From a checkpoint of a small contrastive audio-text model: encoder norm layernorm, text encoder norm layernorm_no_bias.
Rows from block 3 of the audio encoder of a small contrastive audio-text model, named by matrix and row number. Rows with one number within an expert belong to one neuron, the router's apart. Each number is 200 + 30 x the weight over its row's rms, rounded and kept within 0 to 999. All counts start at 0. After the name is the row's rms in percent of the matrix's.
Before each expert's rows are labels from the 100 clips, of 14848, where the router gives the expert most weight on average: "peak on" is the class under the peak; "top examples" is what is common among them. Only what is clearly more common there than usual is listed. The data: synthesized solo parts of chorales (CocoChorales).
# router: slot weights (encoder.blocks.3.mlp.router.weight, 16x320), inputs 107-213
# up: expert up (encoder.blocks.3.mlp.up, 8x320x320), inputs 107-213
# down: expert down (encoder.blocks.3.mlp.down, 8x320x320, transposed), outputs 107-213

# expert 1
peak on: F#5
top examples: flute; note F#5; note G5; note A5
router.2,090,187,218,217,192,240,188,201,239,200,260,238,220,248,236,179,146,243,206,255,216,222,162,201,247,181,177,252,227,238,250,235,228,184,194,185,165,234,228,211,269,243,234,168,255,226,268,230,202,240,188,228,194,221,213,192,202,231,244,242,220,212,233,166,199,177,146,206,239,237,181,187,179,189,158,207,212,237,197,213,182,179,175,188,224,189,183,225,225,228,173,209,170,195,177,239,194,192,225,179,138,207,204,198,180,183,179,237
router.3,100,177,186,213,192,200,215,221,230,227,196,240,227,254,183,181,187,194,234,210,216,183,160,209,235,219,188,254,159,188,181,190,220,216,227,167,158,228,215,168,253,178,244,160,240,188,265,239,173,194,190,239,191,249,180,167,131,258,243,212,208,216,177,191,213,177,196,212,230,243,188,207,181,202,248,167,204,204,186,229,150,171,166,176,212,220,205,205,176,252,168,215,161,193,231,201,210,197,204,197,166,195,224,228,187,187,226,200
up.0,056,139,218,166,206,203,174,196,184,164,172,171,218,210,182,215,270,188,181,201,182,135,203,222,199,252,231,237,179,248,199,209,230,189,205,189,212,183,253,203,165,222,199,223,201,206,219,197,201,203,213,226,196,189,193,250,235,214,279,186,210,161,184,176,179,187,223,199,204,219,216,198,170,182,201,192,204,207,192,193,237,174,190,257,168,212,196,195,230,276,226,253,199,228,212,186,156,215,233,206,193,236,204,202,224,198,203,181
down.0,055,182,162,204,235,245,246,207,207,183,233,177,172,200,122,169,200,227,205,210,216,215,223,222,196,217,180,211,226,207,121,225,210,263,152,198,214,196,229,174,188,140,163,223,151,165,210,227,210,177,188,214,197,229,219,158,186,229,152,211,188,200,214,225,188,239,196,188,181,186,200,198,234,132,264,158,254,158,214,201,186,205,238,269,201,160,196,199,195,208,165,137,187,247,210,212,176,220,205,244,134,227,191,190,175,178,200,170

# expert 7
peak on: D4; C#4
top examples: viola; note D4; note C#4
router.14,091,220,208,227,183,214,197,243,214,203,227,231,196,227,206,171,223,213,238,251,201,195,220,202,178,190,217,208,235,200,211,207,196,216,245,170,161,166,216,193,188,239,169,217,217,198,232,230,232,253,194,220,210,210,203,185,172,238,207,173,259,169,191,219,218,177,191,195,218,182,234,170,180,266,249,166,200,211,231,187,199,228,202,237,215,210,225,213,209,245,267,226,194,216,192,213,230,214,193,265,246,227,235,211,247,197,193,188
router.15,098,247,200,213,179,167,171,229,217,179,212,223,192,212,179,140,229,240,248,224,231,192,206,174,150,139,226,169,249,182,195,237,151,196,281,123,123,151,190,182,191,249,171,216,211,161,237,174,223,194,144,206,197,184,180,164,169,165,196,202,213,188,183,205,216,188,192,225,192,182,250,149,188,286,246,157,163,190,185,167,185,247,198,189,198,177,237,186,162,235,261,185,232,206,210,169,218,187,181,262,191,219,205,202,257,187,187,174
up.0,115,175,188,225,197,231,233,171,221,165,207,206,227,227,207,168,238,186,193,216,207,249,184,157,276,226,198,162,228,167,200,139,242,232,115,190,229,178,191,203,192,201,186,199,179,156,177,183,125,224,185,279,250,216,166,169,204,200,200,249,205,197,173,188,178,177,198,173,177,222,221,188,190,202,204,217,272,172,170,229,240,213,195,225,166,206,208,188,224,177,262,185,189,178,237,175,214,218,224,249,157,173,207,206,279,170,191,223
down.0,115,173,171,194,173,163,158,164,228,210,269,164,199,251,174,206,227,213,226,203,176,188,164,123,147,201,234,234,274,202,185,138,193,240,152,230,175,212,205,242,212,181,163,146,163,211,168,265,222,245,177,225,187,191,176,205,139,189,227,227,218,165,135,213,198,189,173,169,151,205,221,196,197,181,206,148,152,211,218,198,169,229,166,212,208,179,189,183,221,233,190,136,248,232,173,238,201,173,145,221,125,230,248,222,195,194,157,207

# expert 2
peak on: C#5
top examples: horn; note C#5
router.4,102,198,197,232,165,194,224,237,200,216,221,217,201,198,219,219,135,229,186,196,228,216,183,197,181,200,199,233,169,210,219,223,221,191,241,210,191,229,186,208,231,176,196,156,279,189,235,258,196,216,232,216,160,218,186,160,250,237,218,170,165,160,223,164,161,173,161,171,224,178,185,213,153,180,195,172,179,187,210,215,143,188,219,243,176,218,200,212,190,261,219,215,238,198,199,229,193,161,222,184,225,221,222,288,235,218,238,234
router.5,102,222,209,257,210,187,216,255,165,171,217,217,166,188,247,218,147,225,212,191,232,213,203,224,205,252,163,230,187,234,226,219,202,152,226,186,230,251,190,190,227,190,185,211,277,208,228,225,208,241,208,240,211,192,211,161,241,172,231,145,163,202,201,176,171,203,161,168,237,186,172,204,176,193,194,207,206,235,210,163,174,202,249,234,186,224,218,244,221,230,191,198,211,250,166,218,171,214,206,176,235,213,219,284,221,228,230,239
up.0,095,237,200,241,212,187,182,235,210,181,262,174,233,218,201,155,207,209,189,215,188,237,218,167,236,150,159,213,186,193,268,175,196,190,226,221,203,196,155,201,228,195,177,173,221,178,174,156,202,240,228,220,200,180,205,254,208,188,150,179,225,252,156,183,209,163,165,172,225,209,193,238,201,203,220,235,254,210,192,149,233,187,189,216,207,200,209,151,183,176,194,249,246,161,148,150,217,223,184,187,191,244,193,142,257,149,163,208
down.0,105,180,226,209,232,211,131,212,212,216,185,205,193,228,184,184,226,203,276,198,175,211,217,219,242,167,154,213,208,189,230,205,167,204,176,182,269,172,185,157,201,168,239,272,172,202,220,233,223,173,204,217,262,196,223,173,156,226,187,197,151,152,138,229,167,100,144,220,177,187,243,212,189,231,230,192,184,222,191,175,199,253,191,245,172,213,190,171,225,187,202,196,250,228,223,232,187,181,173,275,200,220,248,256,212,187,160,187

# expert 5
peak on: D#4; D#5
top examples: note D#4; note D#5; trombone
router.10,091,176,225,186,139,231,235,223,199,226,172,199,217,165,240,192,198,178,155,197,208,225,211,221,194,176,217,201,180,212,219,220,185,229,216,162,142,219,210,236,207,209,174,148,199,196,239,242,177,221,238,180,147,217,237,144,214,218,223,220,246,147,219,177,162,234,132,145,212,186,169,221,137,223,221,189,192,242,213,218,178,162,215,251,236,192,173,209,232,254,226,236,180,169,177,160,214,186,196,216,173,244,224,226,210,208,243,224
router.11,088,183,229,181,152,222,220,235,189,192,213,200,199,151,246,178,165,191,164,213,246,226,184,206,206,177,197,231,178,253,256,216,189,240,224,155,134,229,208,242,185,222,176,171,230,191,248,238,203,232,228,229,182,224,225,160,207,195,210,202,224,187,213,174,162,233,119,157,220,202,171,227,163,216,243,189,243,238,184,214,186,151,191,230,217,219,187,235,207,272,196,203,166,182,146,151,215,194,203,210,178,214,199,185,207,201,207,195
up.0,096,174,193,204,181,270,235,172,229,230,236,241,183,181,241,190,245,184,194,220,205,211,225,174,219,150,223,157,252,186,193,248,184,198,217,218,180,147,187,240,183,233,236,225,209,207,186,239,214,225,218,196,187,200,190,199,137,174,180,199,235,199,204,192,239,226,197,188,181,189,251,165,179,215,193,235,208,174,197,217,243,204,187,224,191,169,151,214,251,166,333,197,212,190,224,216,247,247,203,248,198,234,217,206,250,199,167,203
down.0,105,136,209,198,215,149,162,206,214,202,171,232,149,217,206,226,187,194,202,193,168,246,222,175,151,251,218,242,246,241,211,219,195,195,180,205,141,263,189,186,233,207,195,131,196,231,235,236,240,261,209,194,233,208,204,186,234,238,190,229,172,168,224,214,168,246,152,185,167,167,174,180,177,174,203,224,166,172,197,172,202,175,194,176,203,190,179,161,267,228,248,148,248,262,204,191,182,227,185,175,223,248,227,163,187,228,205,193

# expert 3
peak on: B4
top examples: note B4; oboe
router.6,075,244,224,180,189,234,184,181,158,185,227,222,226,188,207,160,211,215,229,257,140,160,202,190,179,212,206,208,204,229,193,178,184,168,213,226,225,171,205,187,211,235,217,215,215,206,260,190,228,213,236,216,193,243,175,161,194,212,204,172,241,212,134,222,165,177,135,200,187,197,256,172,221,187,210,171,229,228,251,153,183,228,243,204,230,228,199,211,220,241,250,241,224,207,224,217,215,170,204,207,207,209,202,241,228,209,191,191
router.7,110,184,190,203,193,193,172,182,157,200,191,189,203,215,156,168,198,222,203,214,191,186,166,166,220,164,205,177,223,176,188,177,168,181,164,143,185,218,183,187,194,201,213,192,205,203,208,172,157,168,202,227,191,200,201,163,207,196,165,181,181,146,160,160,188,182,157,155,181,196,184,185,180,168,209,188,199,208,176,203,196,207,186,209,213,241,242,215,229,251,237,219,238,251,231,231,217,215,233,244,238,262,267,256,265,232,245,257
up.0,110,175,234,242,242,229,233,242,218,206,209,177,156,206,187,197,173,156,232,180,240,258,238,215,206,198,237,168,165,257,228,205,196,210,219,208,181,184,186,200,249,159,156,220,294,189,173,165,212,190,214,255,178,211,200,185,251,237,260,236,193,195,203,172,161,248,231,197,188,194,159,135,149,195,185,222,192,119,196,226,214,120,199,216,145,170,140,206,171,160,182,199,236,175,208,228,189,214,191,201,191,182,184,194,210,212,222,208
down.0,106,217,219,145,126,155,208,245,156,156,173,211,179,181,159,200,234,196,237,192,191,165,187,195,158,257,206,183,183,201,140,177,186,182,225,185,176,226,198,202,185,203,183,188,200,234,213,194,243,122,233,157,138,144,239,188,247,206,218,155,167,222,191,191,216,242,199,182,210,210,184,216,171,206,187,192,181,203,208,177,169,214,205,205,161,182,212,222,183,208,235,206,160,182,147,229,176,232,153,197,264,253,234,256,163,202,218,168