From a checkpoint of a small contrastive audio-text model: cautious_adamw at rate 0.00072, trained on synthesized solo parts of chorales (CocoChorales).
Rows from block 2 of the audio encoder of a small contrastive audio-text model, named by matrix and row number. Rows with one number belong to one neuron. Each number is 500 + 25 x the weight over its row's rms, rounded and kept within 0 to 999. All counts start at 0. Numbers have three digits each.
After each neuron's rows are labels from the 100 clips, of 14848, where the neuron reaches its highest value: "peak on" is the class under the peak. Only what is clearly more common there than usual is listed. The data: synthesized solo parts of chorales (CocoChorales). In brackets: how many of the 100.
# fc1: MLP up (encoder.blocks.2.mlp.fc1.weight, 1280x320), inputs 0-79
# fc2: MLP down (encoder.blocks.2.mlp.fc2.weight, 320x1280, transposed), outputs 0-79

fc1.185:464500522505508482523543526496537496530473499500538489477481505492475479497512508460508507506497467541469451498507549512572488494453461494516511480477505493524462472469499483496504525493520517560548512512505509529511529491490501533509510505
fc2.185:488479493517472482495481492486468513547490506485479496472497501496466464487500474450458495516493511459473467543532519487479498484504492492478499559502569548522509486492508499546546539511523493511505524471473529516525526501472487459452473490
peak on: silence (100)

fc1.435:533487540528500529498515492521548524527489516481558524490488486484529499523497514493509497525521471512484483479508516493503490499470473488497497493514495473491492505509468491495507544479508504486491496473480511560532535477489501558511523520
fc2.435:523470504537520457484535507493490487533505493525473498501523525473477448492528486469478466479484501489538492510517497513484536492529507515492524529453522541509546493524516508523523511511508515538503496483489502520517545507478554497494503497
peak on: E3 (57)

fc1.439:485513487503517492512524518522489514502490498502494509536520504533487531530496503538523530526532512503513529524484489490532504525523481522512501558522496518521499506530508545476501509514469491510487500515504503491486503522504496501487489504
fc2.439:525515478444477499459560484492532508504508494525517476483492468486526499484504507540513516517478495550499501501496510530489526514458504508491541504501514540499519502453490479500533438495502536484453475494553505511498498460475485511492504511
peak on: C4 (86)

fc1.286:447496535541505466497523465542464530516472526463568491502500498477474495511496451479524506486497454538489506474519530480550488523496473483487504496493504485510461459479490510527516499489488490544535517505546522511544506496495517539511478523
fc2.286:461480489519497457518501466508470513506508531481521495481521499512491490513499485494507515520509519482482487522527501477472490514514516507521523594511570554523498493503482487536518507497500493512473496445470526511509524488471485492448459486
peak on: silence (99)

fc1.203:457450541576523498495531481526472483503479562458528492507522473507511512521507465562532522527512472490535558496513505510517452502485503477484479486497514519501480492512487554508475497492503495526467465482505502490508481510489530492515494528
fc2.203:492515486505521480485469469546514532526496500496543524487531485491488487482518492476531524528490486507511500510549495515443510541473501478490507520502482514512515472475450487512506492485474501472484498498510496517514502417485462492468487534
peak on: E5 (45)

fc1.206:526513552506498511552500486495497518526505481481522471512479471562527488465549530498488502501500501478494491494501488516475540493504526493478478526498476460476473509496494481536453484487436472509484506525499538452519494489457498527469503499
fc2.206:487511502522532491510486466505456494464527496502532477489521421509493452507514513490518464472522507485507474515479463462457514523502516491477485508491482462490549508503479466488490502493515473486463498480501519503527502478536519495571531504
peak on: E3 (98)

fc1.530:513533509512516518527499508496469561526512525515569505505529520505484528486516528501542499546487506477505514510503512477476524480514501466498502488527514555522466486529491472492494507495533459516484474505529506507463479495497493541510517521
fc2.530:469530514477522494492471506505503467481489454392458514503499467483528505501487514480466483488528494483458474469490514532529488514486520519494519490495482502465477520474481504473486483516506517540544528481503520526489505534533463525511543557
peak on: B3 (78)

fc1.548:477510497543521498506532497494506556503557540538531502538521503536516521490541533538531528521508515511511502482543499476502439506505492527506513517514490467522492524529503483501447521476477467521443488462510491479501489456472468510505493465
fc2.548:525491449436496486509493529480496492445511457551505501536521498522541555515529536521511506512546563538531511537525493524543530511519541513537546538510504536505481509466506471505488497466460474469495473470481490455491420460521472453484456492
peak on: C4 (79)

fc1.581:487510514566490507506538496523502485526508448496516522517512502518513514526515544522503517489495484521505527476520493513510474509469477472504539469507532502534487517528477495490469506477471494505464494508514498445526486477497483509497472506
fc2.581:499482526523542471506486474513503520470492464461516496492518484516474525508502494457502476493471482457487480487479494498440489509489484516483533474530537477492531559483512523486505501503518484507525525485458515522513474512507457492515530506
peak on: E3 (90)

fc1.91:493471532532521486491538473503532547536509499517570465527504494501531528497545479522503532496492483534513489492515482496560533517480490482511519517472488469562460480491500482487439504452476493497517499477476442488522525483466480494529506524
fc2.91:472492476473510436505491486506461547514514491508473501478505510521500501498467526495533490491459501522504510452482481511485487511520499543512497504487500514498471475500484415502491512487463481506464503481446474507481459502456484489456487481
peak on: silence (77)

fc1.78:514523504483528519528522496491515506535518506493535516524504488481484508482503507515516498531488482484502529532516489477506518508531517562521548537536579528503523509459521513515488452499519482453470459466459447442497472471483460453491424480
fc2.78:481487509483509475463483473508488474472490495495521499477521490487495500492516507519499530518566537539509509517506515539494550565492494528498577494493541513509520526451498462494496444485467499497499500449454495505508453480500465465447460455
peak on: C4 (60)

fc1.734:443466478505476496483463501473458482513509519445501552520477516538527524488519504507518502512508531509489514493486514502537485577494498497493522495533511510517498530483526504477535508496472504512501459491453502459469515526503494490503497456
fc2.734:527488455498490493505424517478555520445493492468475487498506465488514515496507486489524518498522499490501486521490532568507475512524488512506528531475529532488477555478548522535528499487500475511511523480509499491517468492535501513511494497
peak on: B3 (99)

fc1.1:520487470482474472523566490503454502497509493508539494516513521493554489486515507517524498485546482532526493506540532497555484475477522501494493483482493489500492485500472531532503531510532485499486476472512470474508486455455530496527570524
fc2.1:517467489473513497510499507553512478550502491536493501506507515495525473486465499460486447530461471514483534534485462513490465518511533498482497513461480521466507439473473457533514523507502507459497508546486485501502512489484480448472516509
peak on: E5 (61)

fc1.204:494507493520500511514497523505509545578522521520504513504500504511510520524510504549495525514524459523522492504500485453531501488473509546522517508510493511527496486500459547480471525521484397471478468463507459485468515451482477506470463517
fc2.204:534491502458490509490478527479502472493495469481536525512500504473505480502483498503499494534515510526490489501484517492498462496483488491505524493504533485508507498424480501525524525466531472446542524502528513500516509507529487479497494473
peak on: F4 (68); C#5 (26)

fc1.107:491489478524521492510534502512576584545506497507468532518475522507524511518528528543516549500493481511484529514517517504543539522482489512507535530507524522511504495466502516514485518473463521494481476502512491466497480468495469472499482503
fc2.107:490470488494494418503488518503470470470494518491518498472488540467502468495505479487506470507466530521492520504510520505494487520489481516493515489569517529482520553491473495494510512520481511510519505514508515497500501439543511489507486569
peak on: E5 (68)

fc1.630:526490544511544491474548456523498562516515459470558494492490505518491509501484500513522507498505502511513547527527493519469484483541499503481521529509514497481484484478473503506460505512544443450455475504503490521557508481508464498464504530
fc2.630:433505525490474526499518485494501508517514465508527476504484514494521472502467509534544495495522480568510515485512477467521523513516521518504525519494507511491508484490515471506452458502522515465461475489479502475508477506452494487516472484
peak on: E4 (97)

fc1.601:507484494521506500492559519497498532541514541497499512510506488515489509516509496503488548511504495511490491491507491471523505471484495522511531565530555554547505496503519528491548489515500489495522496495457470475491465476485477486509479493
fc2.601:487514490449485501481483516464517502470502495478540504531507477518517542505473495494500498519518520549468517503490534500477477495512478489482551438515553507482515531444487507487502483477488505503516513522502510503489489515528462493491460539
peak on: C4 (38)

fc1.432:507494509556516509510500513501525515534520503501474536525515518512507483513529551526529516555498529524484508490518534493501524510530484509523529521534560521507503522518538525528497492527501471477473499515495505476526490513483502534514533510
fc2.432:533517505473465511491552480501519480498500492518529498511494472462477499495511487489484534504509500503487504553516517527499538489495501491474505493521487493496522535496504520500513500485507499499500504459528507461495496473482481437514506480
peak on: F4 (48)

fc1.561:482488501546494517562504499494485523499502509554496500492547498523524493507480512541541499555535478498509521499520496506490553544492526508525484469500517564504478479519464475483471521509512486498467471483560501525484498509507496508492513483
fc2.561:491518483511491464500482476504515516510493472459479519504516496500509538525517528471468522512504485468491483467520501511528502512467520480474499496500506528479467526472462481461467499494449511499532503480488522511484478483505436473503511517
peak on: B3 (57); D4 (43)

fc1.354:452496537591438491560442463500507514499493518464561537494492511520486547482494499535534536502503488489531504507470517470484481467490527502529500510500495502513539505486478528505491490498482470475494488486526452447490529466498511526483513512
fc2.354:433535528538492471505480483496486515505494541456492477459459503492477468472449483478493516491481473483471478442467498436500496498515485477508470497549486504527499512544498471510500509546489485511510491520491493522518483537489528524453474467
peak on: silence (45)

fc1.655:490507504539509515528546524500500535533513524519476508538541504520536515495519544517492547524516515519509507513511526432524473491516467517473484484498477485537488524544498536455468504475492465499473511472491493497474518480496479529532462493
fc2.655:479536463469534447515435485431490482491492486551528500508504491534525540491500533511523505540518535503511519522511511493524466476533508485510513533488484501505508534524514493500473509495474508480505497488464491514496458481519487518485474475
peak on: C4 (72)

fc1.587:463548477503525535516512485511498512550506479521523508488482513486529518474530489482458491490500469488514493536519528498513521495483552491502515515517538500519505510530524557527512519495515454484491507496542494443469489482497488521543474547
fc2.587:529541456475496493511489511507554468465498484492445493467512480493501454506517530516461508507530533509509512488528469539471499506503530443493473453475453558480554481536542474554503551537512533488511518511549511519529501481523508487464485508
peak on: E4 (42)

fc1.489:516509530513534518512549462474485546503511471497521564510519530483503514533483502533545534492492530561514489509512491476492494508474488522533531534539503486511529476503476464476479511499541472464491483482508499474531465528516484480491524531
fc2.489:502500574507564546494488520495502506543498478467520501515467487531496473520512503521497503486511472509500477493494507486532496450500488497471487462486542476524517523494498536478468475477532504496478488478482499481508490501508472540537481485
peak on: E4 (97)

fc1.291:457519480499513481487496492492533574512467523542490485508496524528464524529494470514493526493517481467518559482479515453505486513486496506514510491532489501498465490519476577477499469476491448499525509515524473518444463501513487490511510480
fc2.291:505533480489490528485449532487536553530531486516502517517545565515488512501473492487524485507461534551547513494540478480514509484537480476488478480484476512478498453510500459486495522475494466435502480508509479495499503475497516484499508509
peak on: E5 (98)

fc1.315:493479482496511492487504495515518495504517500506496505510521512545525532495510503515492542551490498526498522504487512493534476532460486490548551500499485537541494498513497509511469528497461452494517513505498472490449461511471472487487492529
fc2.315:531572471480515492511501482526510488478491517490498497484524520527524479493453513483533497546527522471515499491503499495483488550518511470502486499443447513451557495537498455521499478516478496457501492509456504500495497524463533480464507491
peak on: E5 (98)

fc1.89:505521525526561495513545494500514510504500488475455556485469514466540490496498519548527490494518502529515509502527486486516464501483501459524477474549541510495470497518489464484497496509526490474475475484490515484487489470463477491544496529
fc2.89:507535531524530503505453485496469524462497498471490509506493443516472505497561493455476519485535509458495507502514514522477565518521502506464484527525506497516502531548492454480531488521514504508491501497495499501495463481523457497501506503
peak on: E3 (89)

fc1.296:553495486518512514479530492502505488501494483527495517526480445512547514526525539516505532543500492498482510493521518494544477510507511517545504516533500476513515485484481494477496507491496489502503521466496500478466492518445493510483520485
fc2.296:507467489496476494508509522496466483501501495470517524500520493485491500511473488474489510509478492483498476500531511464484465493492501474498526489524497515485556486462481499528526520487499483458539500493496536468506543500462510474477494517
peak on: F4 (99)

fc1.702:538498504520510525497521493518568491523513509510491539504475489521540493529519512542504507518561487494541528503512504505484496553503496496502528506549516502544478506497487519518480499527506474498506495496487462503485528521513498539535520507
fc2.702:516496516502493484474537484520482466463492515517516498503521499525507506498504511464534503531514518526487482514486514497453486508495492508488553512510534500514532477460526479492510509483486515527488487481446475514519497496459454466483478470
peak on: E3 (39); B3 (27)

fc1.691:481487473504530492531503469490508512478519526516506490516539492499498500521514524512491556482495511515541506502487478460480454500508479481498504504501500526545480480526516509473464530517484424484486525460496473473491523464510476494504457486
fc2.691:506558471445495501516513495505500518462484498566540507523515506498485530472486522503497506499528528502533510500484489493503498480485489507506487504489519521521475529498513504479487519490460504504530528482481475529529460462544459506464477462
peak on: C4 (93)

fc1.72:475513468485490526509522509491493461520546474503531558542488475507533500543538501548481486520535454515500529501523503490510476470488480486490503521551518532507497507520483488502522504533503516504504456471497513513469493510477445494493507540
fc2.72:537474513501480525486488514523526518445497496493504481505508509503482546511513495460505485501505498499511510494503526503539479485515484540487495512519519468509549501496457498474509504450563483478475495481515503488502529493479530512495514516
peak on: F4 (100)

fc1.242:492486539513526497531533506510543498512503508517505513513488501484536497491502523507530511497516493515486514525505521532472491532487470473496504494524542465473484510503485504474491479488497484534480512471507510478458472483472458486536491532
fc2.242:502475536494524481483507467467447510485509477474506510503503502495505456480509487476483518502553504469504496524487491486461518512519500509495480523506510479515508479491499448490527508525551513501507508485515487520535485492507429514505509478
peak on: E3 (25)